From a checkpoint of a small image classifier: 32-pixel images.
Rows from block 4 of a small image classifier, named by matrix and row number. Rows with one number belong to one neuron. Each number is 500 + 25 x the weight over its row's rms, rounded and kept within 0 to 999. All counts start at 0. Numbers have three digits each. After the name is the row's rms in percent of the matrix's.
Before each neuron's rows are labels from the 100 images, of 14976, where the neuron reaches its largest size: "strongest on" is what is common among them; "patch colour" is the nearest of a few named colours to the mean colour under the peak. Only what is clearly more common there than usual is listed. The data: photos of plants, animals and fungi (iNaturalist). In brackets: how many of the 100.
# u: gMLP up (value half) (model.blocks.4.mixer.u.weight, 128x128), inputs 0-127
# v: gMLP up (gate half) (model.blocks.4.mixer.v.weight, 128x128), inputs 0-127
# out: gMLP down (model.blocks.4.mixer.out.weight, 128x128, transposed), outputs 0-127

strongest on: phylum Arthropoda (81); class Insecta (77); order Lepidoptera (33)
patch colour: pink (48); purple (26)
u.33 077:484495511506507503524514501522463474474498532501510513505512470520466493488498484502450481462494535492523450536463507451469507506486516528521487464505499534493499525498508500494514475516506498516479503545484500506516500528515524511561477489491518523486503474566511430483516459481450489544525504499476503499528497466489541478528479516504513502535526499506537459460485435497446526485475
v.33 079:493486492447522485508501464480511570492481463512504491506485535534481501464516516532471507482511473506512521532491524501530503495508505490500537513524497486516484486532499546479511508493503531506525504511538499536519493435507535548484480486489515467517474546522482508445506524525537532474485481535502482508494509481471497517463492429478525489482505488552480506464555534455492502493513
out.33 095:488485478499485486511522522515523513540501480445471548474487519531459559472512542479492503490518506477466527466524480474503545511518481492502510512497502457503479510469453502530530508539535509468460554478522499510502518484504494447519452493459482509492507501498454506514511550527509493492478492515499543518455539486502459497495514484456499529514521497500531517498480537541500470512515

strongest on: phylum Arthropoda (62); class Insecta (61); order Coleoptera (25)
patch colour: orange (25)
u.124 116:516498523520528510488473517508487522470494481504498510462500507480501463531460472505489505487420485506511448540523424471520530484513512488485500498530481500517479498468517504511552487477488472487534485494488520505470512512479512500508534503538535474527473456506517500469494494486499485472497528529460542504536481519511526528487476525459462481498465526484519570505458462483490519486509
v.124 085:557474500483483507507459531493463547495519483524476571500507497514448472518443514522505486480469502497506427521504464535533499470527481483452497471493531491515502518472508499494501499473517530473535468498515514519485480546489503461489508516524500507538504510495529492482506490467491509483557536505467465513537473488479510505478492534524450494500514499501476495514466513476503465520517
out.124 114:512530515529500504520513499494498482536501478469474455516477464485521530463557502459541482500507538504506499489539479495491494514491495469483523501500556472498507489503471493478522496507535519515525508463491490471535484438500468520472475484517521539527534541504481472524498513521486502525468458491485522508475548477503470492496495502534513523492518515561482435521545540530495472490469

strongest on: class Aves (93); phylum Chordata (93); order Passeriformes (76)
patch colour: white (52)
u.88 084:504497471464477533497491434512462470480497516523552471469535491505531477487529572518482482494506459481492492522493508469500484516473509527524539503491497508558495542495521513517516492458466528512476498511496475496515495474484499465546522505529479514497504470500522527514505451506458467493529506531467548470490544543522489482480484525500534499531530515517520506509495526484470487470475
v.88 101:478485490509485539456511487481473557443486500498537474470459477532506496479516487495507474506538523533469509512536483473502556511482516489518566475526485489504501478510490537564540498495499551482550496531451493499502483527480504527527476461551524491495514518525478496486521500484559519516495513503506521521479507528505465504520480497485522502459516480509528519487486521513487472487515
out.88 094:472497489488479522533523511473491532500530495517478510513537506470511459456521496509555475484539476477502531504550501520499489523476464475512519494498541477509513532474512515471530520483528527547477498521530455580503517480499485473502465510462475463541477517494528494535514460510506544515545517503495520501534514475516499498515495492470523499491528520481483461515492488512498568492520

strongest on: phylum Arthropoda (87); class Insecta (85); order Diptera (29); family: Syrphidae (28)
patch colour: yellow (46); orange (36)
u.44 086:474474467540451504458497508518505549512513452505514484486521508546496475520478540513505501518498571505507484548506474446512483474520546491503490511447497503525548489442494511515513494488476484534506491535485480479500514497509467485484523500521490501551506503513475550483501526464503499484538489499500499483487488528486484503505508494483463495514447480495523552478494489470467448469508
v.44 118:485478502518470524492497492495535479472537470510480431482494497518520525460525499493499498472491560504455470555519475515527479472471518505500518514541409472496478472480465506475519499479465485507528481493500506473475512515476509524500499507530528518502497483505478526504469492485503501461497500514478526488527491525534498484513512504445504498467473480474546515503434479509516460469516
out.44 095:534517473500514496483501515510533515573491487457508535456478525506543501511534473495540503495528519508502536489536485498508518497423522532489504527460506465526463461494503500494518481529539531515455482479523498515495477509536475438486477497494520491531455510473495505460490487528486500547476516503496534496465529545512482483523496495492522489492492535463488535499463494522514494487506

strongest on: class Aves (97); phylum Chordata (97); order Charadriiformes (40); family: Laridae (30)
patch colour: grey (76)
u.57 108:477510495479505482536545463493486446492496521469522513502511431450536458518529471496496506492532467490497518513527517511482483467530559524520493508535523478509479469465514479497479542496489508521474571505496507474497516488497520487475487482533448514480463470480491528493469494485484513520482473474551524505497505504505496504468512544523514474508546497471463472515488483542491499524507
v.57 095:536496511516497512495456495495486504538533473523463529489512535498466457530459508464477512495479472469504490471462481526549476525489524518493493501477526487499469514466526534526493460517505512491542469515516523507494510518504552530495528539502528470515500503468513493478553509502503470499478515532507494509574483479510495542514453504535456483515455493527492526482512516516526471471460
out.57 097:540507471463544496479523512492478511492493508480503471479499542525500494535503499538517502471458512444522499490484502488473561533542503487548488515490490491505532503543483497511525482482543451466477521502559532495532490485522484493521517521494536533489501526515500465516536519537482460525474497492510487502449540506553504476506503518494480514497520479511511468490484493485524479568515

strongest on: phylum Chordata (92); class Aves (89); order Passeriformes (65)
patch colour: white (25)
u.58 086:475476461478473504517510475477504540552484509489538534516511490501500511520479467497499492451483516468503466460508507449469502508515494507495451482501482458500477494530497482510488546529521583492476554487510514490524483505457515560478508484465556494485513487476515528487500533499521486468523484475493490552501498499542511513483511493510477516454493474519488507470532474509500505494542
v.58 091:513494491538532513521466508537530527505506490512469502511450489547498480537503489502521459542513514561475518492508491520497486530517495491520521477542465515478459497449496498550572489474532509486488444493465487523476489489536489493512501498471480467484534534501481492511462514469523479462497482520527464513496513515502499500491456443484539497483474514504485478542473525504494496481519
out.58 094:471462488501496485464508490499453497536536472564558472474495533540502458555519501489479497502505525489449527507498491504469457524479502491486501494510500521501476499511496466525536509519490505485529488528501488503491512456483527506475480532525530478478500466543484524474511517503508513493508473462528486534463483552509492498523485477511466474497579529486493484483515498451527524523483

strongest on: phylum Tracheophyta (25); kingdom Plantae (25)
patch colour: white (42); cyan (28)
u.126 111:529540485454520487485516480527523476479477515514489512493532465504496471465522488520461512464508480491513520531511472488515470504510518490501463525456472503541481527479466494476513478474440521475484544542514512471474509464493502491532518535531482499453466463513520531498524504492466505509520484535473501466493513539528478515493508532527506537549545482556551494480488515495481516502507
v.126 115:477471553475491518481485493524522533505488509506511486467454491467518530543483476531530459497506535530487538491549496519516448523514488465472491497511487490492457471468464451479510499475516472455516524496477493489514488485505515493545485519497521502484545517532479507481521478488495541511511495516476466503529520468499482505479426466454499480510503541522499477529451469485493480486501
out.126 103:473468537482510532479541486506519495484447511507503513499528469485535522489480476506493481507498570481453550471505516515561500492471464474500455503508562511523490512483517509454481494488473474517507496517505452556474539507501482536485495491473510477528527525493475505521518489502500526517507491481478475521461488506508528530490475523547499465490521518538488489477499464539483489520541

strongest on: phylum Chordata (97); class Aves (96); order Passeriformes (71)
patch colour: cyan (45)
u.13 103:500509464454491534507514515522468539479464507490514484493527469529507503503532497500499467474534551539466509491525494462484507556480512510485498470475538517552522493514493505488514526515480518465494519499509494499507505549468488502522458531506506535485499456568520536495499494531532509508506470531498503509467504505510522479493491556543553464482532476545472489530480512518464508523494
v.13 075:551502497534514487471490522493510477523497531534498482482462502492513523515480487459516475515511479516521465454432506505537523495523487451503532491526497442495468518545493523567517493493493522481495466524479512507515541528473529516485522512493484492502497559489506466523523517515503496514509506502525477451532518497533508517533521533550486499449464472533466501498529510508502489504525
out.13 098:524502476478480460513486513464476476486493527492515518516468496532476464505499532501456514512521456482545486505471485499531528484515518555543486498479456497458508480483507484506537500513507485480498516452519524514523514473540496490507492519506422490538487512496442517497480480459537498533507451485458508495485474519516523520520524495479485558488528508460493501531533490485477498457500

strongest on: class Aves (85); order Passeriformes (65)
patch colour: white (39)
u.29 098:428481445525506508496501525479502534495512528481535466496492474509519538540526503514490438499558514526467541495492520457445491501483495507468536498491517519497501524525512487483499512511501506507478479534478478464524481521507503475521493478493488539505478476511469500532503470530483499480527483525484492442516537530492515483503479526498556475527526477563459493520498487482503496512467
v.29 099:477519492510459490536529529510545472472454495512474426526469509490516503468498514480502515501466482489508494482494515530488477481485480496462488539497532482464519495518526501513492486482523475470495523453472514474474485497526492504491508537517505533494529539495509472538506433509524458498509489519510474504467476468490492490463512443475518481478491509470504462505469562463519495552506
out.29 112:523481507521508524486478520473491488501511470468534510517481488517476486522544529457511510504516488464527533485461433488530535502518512516516493488482504485494467437466487532481528516503512511463471508471496461543494543510496515481573527526455493529529523456505483481471506490495523490496494499452527513457493497466536507511515532508507497507541517505456490509526495455513523501517536

strongest on: class Aves (84); order Passeriformes (51)
patch colour: brown (56)
u.112 099:531479505501501499516495528528540454505522547487461538494482495490508502502509501506549496484475464457507540475530497513526470518476519491476476495465528486496490493515511465535499512491497536490484520467515466500533471466511504495487506522477502493455537529488521535472483477528518504480481468449523481495530487479508537483450505454485427469546464538504503473502505478530455515485506
v.112 073:455495481483491481524513518539553538495496458515527462479503505527501510482475515546492452526506512484466520497472500508440452492496492513490500494489520526479528531485538471501515486491511501444466525470503532452460466510516441498497500492506512548512518451452496474496524488518485480514556516491507513481515494506484484513487498475512531493502515508490520458503469544501538506545475
out.112 116:493496475503492493462496463494455501534518504515515548514497555492553496514519482491526424492493521484511505511470511516487559473536488524477528522493469494521516531508521526461506497503496540509489489489496520540474513485469519487527497522542515508526527472468512481483539514507502507509490493497503480560524483491488458529434495539463499520529487508491548492495532476538494486547501

strongest on: class Aves (90); order Passeriformes (71)
patch colour: brown (68)
u.10 086:461511514491454521524515485473520511456505452513518479491510506518508537508506531479536483496493523511456535553548465484487480474463478477530519571484459490489554508512491498488506531489495499480483512496479498504496496431486476494458475474500545508530531500512514492472498502522539487511529526519454489498495542501518524468482558516494536543486493482484500522504494512519489470505475
v.10 111:537549503496509505497541450508463485551503501505515510495521492533486493518531494513465481518526484505473477494494502480478528510513507519516463474530526495542505542535515484546527460501515515505471512531474506513563525488497470457540468528500516511513533498495510538558473485490496476481542540530548504505477530504504463532519493499537520490475526477565517464499480503495500494501519
out.10 093:487484467500473496476507511482511491459557485487516506501492478479544489490490458474519462484501512478475479468533494484496492530528464496523469540465485521479541525469486519498482462481493461530511555509486472514480490470523528477472472483508517503486506526515476501473468524542465478495534510459512524499473542498497507461538510534489484539502462526499499506523531536504447538551483

strongest on: phylum Arthropoda (90); class Insecta (88); order Hymenoptera (32)
patch colour: pink (29)
u.30 099:493519525526461502458478528519493507513520511515554524481489495500509505528504481547476494466483453548528461516483463446494495509511508485535473471504486511501502517441535512515560489480473484459507490510472523456471488516499503557496492492511527508469503463507507505492546476516510491490500505525455534486496510535524504510506430539497483512511490486525515523503466456512520492522461
v.30 107:480481495480486469467518466531546545461480500513477471520530491473518528476499500463537516485495477517491461501486472511523502494475519488530503489521449504454484503513505476490521516534439506512463501466494491511489536558476504515510504497519494531473458468469512503487514493511561496463493470504449502521498473552548474548504518485502440478496485478479494520499479518493526483480500
out.30 097:490467480483491474498522558469555502531532486491488493478451517511495550454496479462512469509462502512498536498554510528510501492519492475517512520477491483499473446475491508526559498549493470519509510471499494494499463482539498521474445505500492527494472510516459524485487512523509485518458510501490563499498520518502491506499473522514496488504501503507563469473428512488503483493505