config = dict(
    targets=['order', 'family'],
    patch_size=[2, 2],
    lr=0.0028,
    shampoo_beta=0.95,
    eps=1e-08,
    max_precond_dim=1024,
    adamw_lr_other_params=0.00097,
)
Rows from block 5 of a small image classifier, named by matrix and row number. Rows with one number belong to one neuron. Each number is 500 + 25 x the weight over its row's rms, rounded and kept within 0 to 999. All counts start at 0. Numbers have three digits each.
After each neuron's rows are labels from the 100 images, of 14976, where the neuron reaches its largest size: "place" is the part of the image that holds the peak; "strongest on" is what is common among them. Only what is clearly more common there than usual is listed. The data: photos of plants, animals and fungi (iNaturalist). In brackets: how many of the 100, against the usual share in percent.
# u: gMLP up (value half) (model.blocks.5.mixer.u.weight, 128x128), inputs 0-127
# v: gMLP up (gate half) (model.blocks.5.mixer.v.weight, 128x128), inputs 0-127
# out: gMLP down (model.blocks.5.mixer.out.weight, 128x128, transposed), outputs 0-127

u.103:461451518495480488521483514491490519518477521503519477518542483515500483482481516490505537535474471512479523540482506533511498489483484524499522528464463480476502516535509487495494500481483483465475488480506507468496543531466495496507465525475433482539481517503467484538478481497513515507490522565471510481486449495507500545504524461504499519521504526470551479503523579463459490518512
v.103:522545524519541516494528523484456450516468521492453474503525462522487456500531499520484488502491490483517529547497496499555510460490505520509497493526482467535528483510485444462526501479510510528509512539496493447507530447496494513517514522477468482455513496531503514504493505479476501536499464534468535488471510516501486514513505500465524530535547520503508447499520510468484514478535
out.103:462534454517502472474495519461502506485522497523529496493546543474469478508420476533465497462465549480467530461504483483490496505502483459530507492476487476480514507484515520517455517511511514489511476471508479523520510521534471491499506492519519478499487545506511484521520493522491481518491526491520510502478437516470513515472445515515461501483466508479445514505440533497503511497522
place: middle right (35 vs 11.7); top centre (30 vs 11.7)
strongest on: phylum Chordata (99 vs 60.8); class Aves (96 vs 55); order Accipitriformes (25 vs 3.9)

u.26:476486477525485488479475508476518528506530468483472499509502487494489499525518524449506440532505487490514514462479459503495517481505531485490504533511485493449488493469511511491481480502491498498550488473483441502504492501506554502544524459520484510503526526488489505520508473499526518495461494512482535493455505501449463536464485516482466496481406523540511504532543528503472496526475
v.26:465486503518486529453467466504476533511476538521515454520578475495486504478483538551467440500517481523484525498512500491514485525461489526518463508513495476498486522532492485478472513483475532519479480524452514469461490523508510501480481545512471498457483484519506504480516504506517532511507486525457522456520487520498481503468463513542477526492495487540494479474509468489456494497534
out.26:489522534480549496471480454497472491506445493486512503483504452485506455509485485493498475514521511510510500479516508489476516511480514515472498458510481506529531524477509509493517470490480494487453534550478528514517521518474535497470492524518513500491491496510492465449500508463479581453527476508512460458494455513491520499518463524524478489553479474506504493463460475472549524508489
place: bottom centre (77 vs 11.7)
strongest on: phylum Chordata (98 vs 60.8); class Aves (97 vs 55); order Passeriformes (61 vs 24.9)

u.95:505460513496491497504465502489496474517434511512449517547564491491490508469505530472469508458545500478522466497482496542499482478484519511502510471484450498463477513490515470478486500500480478517502485457467463524501524531460545492507469513490493502478516485507516499492519496487517485556476505517461481491513495484467502553519481525483469521440456545491518499488560512500492501494514
v.95:474526519485533550487488486496463493474513493502474456532526470543512531495534490533512506495476482556484504507470533478480468524458537523501522508522480512488497494531498483469515519442449498531551491482451509518480463470546496491520456512449481511519489493503499481474517503495500544493461493534459542515499500469451499497511498494494538517510510465530478479498504523491493513503475
out.95:476499515469500536506542497537491463510518483520509545470524539469489490488453488518511496496495526511528485487536472495488517488517532457530522475482496492488518444468495549505477468507466488512467493505512499524494561524495508529479505506531483504523533482519523504482498522485455515424524552512484539479481478519557520511490466518499498484491526518518470513515459486485548480501524
place: centre (49 vs 14.1); top centre (30 vs 11.7)
strongest on: phylum Arthropoda (64 vs 30.9); class Insecta (61 vs 29.2)

u.99:495494462551528590497462517469493531517527485490487484495480500540497546512509509523542487507541531514514465504503477511508503542501497500487509518528496488503501508513498491488525525488495504515536454495430516546508442492519518510518494475500517481499538526518475501508501527478521472484462521523513527482504493470449498484522467466486507518494493467531466558472504506550480504490513
v.99:488493549475496506487535475533559520490461503513547454497488512480459519531468487501488496497515506497464495496491506500522467498509483482500508523497516518491472486516510474511513482491533501464479542492519494497522524469455505538514516523516488492458566475509510492513509488505498546484515509471480476574505516499514504500453475502463503500502520537475501459585450504483528473519517
out.99:509521484520519540498504513484533468484495494498513519460490496487502491570479529501479479491528485506496484499498481525519475518506478513511488501494454475517469479478556495502498488535564543528482535512494479471510480489452472503479500519497448501456514473452521487465482543491483541486478544466538546502480517502544473526472471510489503516544490487505520486562474479504485506489481
place: middle left (32 vs 11.7)
strongest on: phylum Chordata (93 vs 60.8); class Aves (91 vs 55); order Charadriiformes (30 vs 7.6)

u.55:508470508490466559485477502549496483534477501550513535503450492469518505482466537520494511517494498557524514498484499484528495518518482528493527484489463466470532535496480513522500511518478526489458475543531519457502484492475499505493511460531472499507481554533454496501533460539515519510482472502479513489483510530492522517504492506499542520533493485474491560501557502538506504476514
v.55:500528504549482520510516505499469453498526511499481477553486495519538496493510445490491464497521495501484510514533554494466486487516499509496523507515520508493500509513482474508521499519499473486506490453511503475500474485511506470492547492449444501480504501479503497517472499479484495447484480501521524455562518448505513502503461468460543473534505454492500504520454524504538496431533
out.55:457530495520499488526499473499520519492448557450489485519509533528493501485466496515495453504459514474461461535552505492519499518468462502481506545476482478509516486479480507514480527502542529503504471521546532492505476460495493472501485498526512515542507478495554523521507479504493468540503500486495485531474525463473501482475514488461525472515479501525507502470476468486463531464550
place: top centre (43 vs 11.7)
strongest on: phylum Chordata (94 vs 60.8); class Aves (84 vs 55); order Anseriformes (32 vs 5.5); family: Anatidae (32 vs 5.5)

u.127:464454478517457457498512518473518501496474490484507502512508527537481498534484555489502490509481517505515458495528482519505464452498501491492467507478441456489520501501515480493524434497476470531478503477482517503506472487522510490485498535502465525482510495491499503490485529496529491509509509531481523500453499458463471542452465481492485471485447546532509541512515528474507471533449
v.127:548506479472545504473476481548453483435454444503505490493474503474486473479516507455515511448473526486506494464481503543506510482495475502538531497504499541495488465533467475501515557520471497473501525462492485521516509487519495482522476502494468532534490504498495448480497480476486517500516538504467492456493524496512491472521516477555502507499505482513529516513525480533510514464470
out.127:510516473515484458500477536494491491459493506563479498515498462450487501499497532462501514463515501503510525530528520534482508495465444470510518484449513524506511499502489458532543488504510555460546503468501505501510545475516509532508445484494509530481519545464517523505556522501535468542482496513484506528500490488526504514516527462495539465508491506495483529504509494464485520521525
place: top centre (87 vs 11.7)
strongest on: order Lepidoptera (32 vs 13.7)

u.96:479503520511470473530503495535507504521496503501490493519496485488484498534533531531513497538503492481521523513525484485473471512449464484486478466492562491482499526500523530513510480499484466498491507484534498480511523497479484504488483456482511539511541532499496502552502480499470531521511433528518479500480494427535524503433491453501493456564466500514518456508514505532472486513499
v.96:542475502513494466478496516502452475445509457508506479492466470494438485502509520455503498497486508460455524483465486521520488503515523508523550496518525550514496479499505497456522522512528479509515494538469470474521531502479470515525484468519508513498568492510520492530465456513512490537516542511461519478502509543479525478529503508524524524483519487469540480478478502526477490463492
out.96:477518493585479471511515494486508470460511457523526518494469452486472516544514522478485518485523450519462516538490539529499480522526502444483510505490499502548491493499474499476508476478464478497543511481550488495493452519518483505498487446492478524504556506524537495496492502527521500574519494501485516519474502463506507506518524493503500490480511484503515467483524487514461516477511
place: top centre (55 vs 11.7)
strongest on: class Insecta (74 vs 29.2); phylum Arthropoda (74 vs 30.9); order Lepidoptera (55 vs 13.7); family: Nymphalidae (35 vs 4.6)

u.7:487506479482531501536499538498535496453477505498510492517513482534473522518521470466487524541453512534455474531499505465520480546493539477519470484502504469487470519513509499556521516517504518474500480550516534509513547495489496492506439463475550480472482491504480512497499511509522489522507498533527485486487494492478523473575500491468548467488493513553539485525492514504487510525512
v.7:518508497527539459529458520494488478489471498517488481507513474505503514503518511527549508492500524467521473547540487531543496521531507482475488493515528443559493467514504492517553542500494527496530484507478512539510515461505460524485531506490503461466495490516488522493490518536538518473486473499510519523534482459532525489474546484522441491490506519521507519467486503483452511490549
out.7:526516560481478519460473491553457491503534492499500493486538514460500491496489484521529524498475470486460481507481517519496489515500466478482560519459538515474482530520502495482492473510447514480483503511501513483503487481511455485546472519540536524480497534513501516461549494481516438505501481471484484494512514492489485495468456479531497457489541497523535541464482530516485497517521
place: top left (26 vs 9.8)
strongest on: phylum Tracheophyta (31 vs 7.3); kingdom Plantae (31 vs 7.3)

u.16:539496527480515543521520484512536470507495463487491504476504530488490498515512502509514545502495541520464518479470480471485505542505484496494539479494490478472503485498471516545502506498567487500536518488528434516515510498475479501506482521512529533500555527529509506502488467451485544467502523442507458543491490481509503476525496456509503500429518513484518466477519503454520494483513
v.16:471497475451444524518516489510531525514504493533510473501486497493524563515477497521469488470532520538505504502489537464453480493506480487479482499511493485509539507539488466488496466468459490507484528486448521468505495474489509506537461543482525520556480469518469506479538508480470534458489493517480468495487533466503473475437489483511488477510524506519496506520467472533493513493467
out.16:486479504479492546571505488482539490503466525540532522469474476494490520553498511515483460470523520498491497511495499464508468497487472472468468530491494513498488506536493498457527504509503538496462498499478506540524503514498476472536551516528515495466505521500477488571527531513474533505462543477536498501502491495524518507507488490479508505532507487582477525554499492507514485490507
place: bottom right (25 vs 9.8)
strongest on: phylum Chordata (94 vs 60.8); class Aves (91 vs 55); order Charadriiformes (51 vs 7.6); family: Scolopacidae (27 vs 3.2)

u.59:532506506545478480497503503490516505523545516496460521508492502498499517507499471444492448493478547504507540498529478499513479523508509458478518526501483511518543546492533531480493464520538534550471473523505503553520511483493504493498514498532507501493561480454479483557491532533495499465503494511448474466509498525512495540467481524519487508484500538563477498486501468523496520495490
v.59:512482545468473515467490484539516496481499527520488512479481488512498558486494467485475509521495488504534475479538532473514453479473494472499482479476503500494472507508499522464500493475494476513504531511493495529459519475493500574514440503489513490514517476513481487513541524491503536549523539467466504522498511537544453534455482528496494481479492550497499488518481516554547497469494
out.59:440507516525495512480514479514490550498536495514524517508478480492503534500529482522503509518510496497541554485482506505495481465498510497497499483460512486508525479463509506512490455476475537528494521484512543542530486459495488475472524551459480518501523510435477450482479467499511486493501471514504552519501508545504484535510487517522505521470478506494457529488510473545578513509511
place: bottom left (45 vs 9.8); bottom centre (30 vs 11.7)
strongest on: kingdom Plantae (78 vs 7.3); phylum Tracheophyta (78 vs 7.3); order Asparagales (30 vs 0.5); family: Asparagaceae (30 vs 0.4)

u.5:507515467483531493487482511518503508473503529473488483487499476538531515498542511523502495507512501520501518545497476473550522543490543528506519509493484474517466470453482528484494508528499515537497534526553502521562457505502549530510459509519487532474489503547505516477515494513528522497469457520470571475495504499455473537453476490485508480502514510550491500457498499506490505497483
v.5:541494484443500505526477524485543523463459462515507495503526515473480490533463519454502528517461539494461531485485498485496514509509515494465525502491533527524515532504504510478485488463508476476504470511494487458526507506455475505517485471496537536536491511436498494514486487499477534482493499562455490511455501505490476480497546556462498450502491515505534513486499514488492495476462
out.5:490507475519532464491506459476491466479473497495520538454510486543519554527516505483540498515489515493518495451494485487514496522522499511499511493500496524518492592476467517477503464497483418483433544508521503486510490478479523503491491505462497528522490530480490499526535514482512513500490515480504527480480468498489541499488483563446495489519524474507519486495498517457498484505482
place: middle right (45 vs 11.7)
strongest on: phylum Arthropoda (91 vs 30.9); class Insecta (90 vs 29.2); order Coleoptera (43 vs 3.2); family: Coccinellidae (34 vs 1.7)

u.53:502511479510551458476457504509489480481502513477558500485515482511490508497556523517489458469499504456526492462504505464530496524504516526548535497500527538489447464481488466500515480540526519556496492497536464512494484484479507510515499488488476531498522482562541533432473496471506471531476481505492515503511547539502532485517463531522500505515509474492520494495475486491487495495504
v.53:504507534515481514531532537470499509505456493515501475497482508499456504533493477504503545503481490498474502525474487505501488488472509531505472505529438516486505522513505496486484521441517463478506508460476514515500555530465488539511497532508499492459484477484475521520475498532556508514532483519483509540488468548526502522488574520477490498442496539487516461492494541461498514522531
out.53:510490514531469502480537481517474482480492500535472486516477476538544456489496459470479488571507554506443465481473481527482515486486490489500479509520485501530501494458470506511510512489491465480480521502490511490552507491536441537487533499535502479497507477428472459512472523505518504520523522483532485468483499487485489527518479477486529484493533542523477524512505488515512496458524
place: bottom centre (37 vs 11.7)
strongest on: order Anseriformes (25 vs 5.5); family: Anatidae (25 vs 5.5)

u.119:466551481496447496479504512497508524499513453509502536504537486520492500477505491454484486531508473505489464453480502504480511458473487510541515483549446517459506480467508541516462476499518517461527458519493496526510524518457501487517496508536500486488503542485499520506497475468525516510547538502520512475505507512504487590510465533478467514499479504491522519508468532504523472504469
v.119:501522519480464492516523522469497521509511450505506529503495529509475527484498527464525476550480525490484495487495496506496507493488476479513538454564504519474507517493487512501527514548511499464546438474528504492481524506428495475484463498521542513526513523520476537509451499498537519483474514521500520515510509475514537486548485544469540476467493495499512500516449472510521491483463
out.119:480523490521476513508498499491475521481504477514503539448508505519510520485509522518480476524479496453438493473525459469547479495555437476482483477541469526512513494488512491483481525502456474478516475497501471484466507507484465508505516532495513503490426469539489477464482502502496503490486513490488508543498526524507462515500496528496536458553490532478497486521451530460512519477486
place: bottom centre (34 vs 11.7); bottom left (33 vs 9.8)
strongest on: phylum Arthropoda (79 vs 30.9); class Insecta (78 vs 29.2); order Diptera (26 vs 2.6); family: Syrphidae (25 vs 2.1)

u.25:522517514526501487541507476493488501544511502484552504540493491483526505502522440510475460528528480508501501483523513483452500498552507489548495487526521508492472504499472470510512505492519459506452536508505504454502522456492506469481514487504437476518485482472501477456476500475485483496492511478534486501531539498539485480490499494511538485539535463447453495497491480537520486468552
v.25:481480559505505483527459522500493514464502498519500488477503524457460440505473503473539530472495490505469474493486506470562499547448563532524507534527509496490496509506520495518505502506505553506502455523477496524497511511506505516521534491483528451467527508470459480516500521509507513498489531527457492483528480482516527466506498468478455478488461526504511512493491493515454470464505
out.25:503505504498508503513521480497466462511477514552499495486509510499492489535461524506506491491523521522492452472492511512542526488470481519487469534507511484499513498507508476550554500509531509474470460477562502531464466514516507477533494523488509483496497483554496484496462513483475478541519512522489530475447452483466456483465540519466441494517494495503496550479528487501539542499509
place: bottom centre (72 vs 11.7)
strongest on: phylum Chordata (97 vs 60.8); class Aves (96 vs 55); order Anseriformes (59 vs 5.5); family: Anatidae (59 vs 5.5)

u.120:499513486519505525464504496503493501508519507471532531464499485494528459556517512489503474485506526483498544510534468472494536498531506553523508504508540521515502517463488511502472518522527483519449505528518464470508487484486550475482517507535494486470524486538470522526505501484463487518510448467468497467477549516497463479503466561491536469543538460492494493490500442504510505512486
v.120:508527517495509434546469541462484495533454492517466497540497546490466499464493495482514509493470501516509483483449511531517514448519478508474462475506497472484472496520515468503527495495483520485528496514487556497509533537514499508500488540506521498523486511501519499472508498490519507466512519526482511514487438463524506554467531475513438516516507497454514490463490514480525461521524
out.120:494479500454502517515468511490491493516487480550539492559502487472486528444489490524459518476496475484477502524546472506532482506488497496507517517490513485506516437522492483500552524524527508510509510521480461476517469515505479529505487472496508509463523536472518482521438462528473480461498559495541482533504493537512491482522492507480533496471508495498548487492479471549527484458508
place: bottom centre (39 vs 11.7)
strongest on: class Aves (83 vs 55)

u.0:499502520509482508514473416526477551555493527517518490486492495509491487452498532535467489463503477502490448485520457493475528492462530517512456477528510531515473539497479518483508512481498527521485549547454506465516458513521519487500483513556510511485493522489474507478505515505510510532515521520486463431484511493519517503528494504530498527542493506539499498495478502500468489497476
v.0:492463497480480483447480509524511542538470473511477495501454496480497509547529521483547484493532533497494488506535500500518487479505480466535548463554483493518499526493477491518544525471498504462495484487500471543567483511463513489487503496488471531469517543487502518494431519495518487520479515498479518524452527491498499521485459493469504489448477480469541490529504487499504508495486
out.0:451481486498525477481503505485519558513503519534481486564492454491495469497509500464501459488502521471477490442501511537537464498487496481510548488486499534542499509461501524486492534485513511518535465476446462496496544494495559520487486500497525517516514500485496464477502498509522506507540517532523464516455473514554482542501454498508531475524520478524491472499479480501514488512496
place: top left (55 vs 9.8)
strongest on: class Aves (90 vs 55); order Passeriformes (68 vs 24.9)

u.8:527502518466514487488520496525472474462444505514531464503527462521454508476535526501469528525468506480545489514505469530532483466485543499512505507513452517518474479504514496527524472475456517515532508491520548458490520485477476480504512502549479508492484487488547528492474501515516509545537473522491544505478513527508497487507508549526495560500476536495531533468497536497503476517498
v.8:544535494487512528496521488524461507504471531516516467514510489528503467487516512536473492520534501514515488515467477490509512478515494522517486475516487523545501551535459489523529499471450487501483510530476517434536526455480495473524503497539487503481477514489485512524497496500501496533525491500497499427433525495517490535510490534540532494539519486527525527463500495506449480466519
out.8:519466496485509487474500507531470492494493467494532516495516495505515419438481496549491436497494506512527527518507521479486536484533514471527471505483477468485485545524486509489501510474517514511455487505500503516484506491488484511518521476489472493490497473497510530469510485510496449502482533513468513487531481494525502543535520517525507529467511487545497386475500527500500484503484
place: middle left (33 vs 11.7)
strongest on: class Aves (99 vs 55); phylum Chordata (99 vs 60.8); order Accipitriformes (39 vs 3.9); family: Accipitridae (34 vs 3.3)

u.4:517511519505515496481498444513483493530472508475506515502510432497507479506525523475527489495526529530516461470516488522513491508481552495523466430540502557526468467449493489497524509531518512544461541488462466501499514531472514488517490542529478501463536487539471511487467493498518516498534488492526472530502513507525506485505460531529503468532498526525475473508492475527484486517508
v.4:506476481496432478477505506460500555475497525519516453554480539529456499511470542479440462468468484503519514491491502532471480473500476513474481493511467514456492509507504520492526496510526479427509501482498519455509497505462534528510452507546498497490497524514470481496489470512496505495500498505492492513490490476544503556474525481478518489476527510478527495505492516496527531518463
out.4:493516476516514503522509485478518501507501514518503500516494539496467518509484479509482476517475474537516537510517478481473474504538519468517502524546520495476499498437494522499543531514486462478501492468515466476475442539471503543522503467503513476476494521463485464526551505520492431514508520441542533456508521498521512490445462501492500484497465467498510486548505501494502475507531
place: bottom centre (45 vs 11.7)
strongest on: phylum Chordata (99 vs 60.8); class Aves (98 vs 55); order Charadriiformes (38 vs 7.6); order: Anseriformes (29 vs 5.5)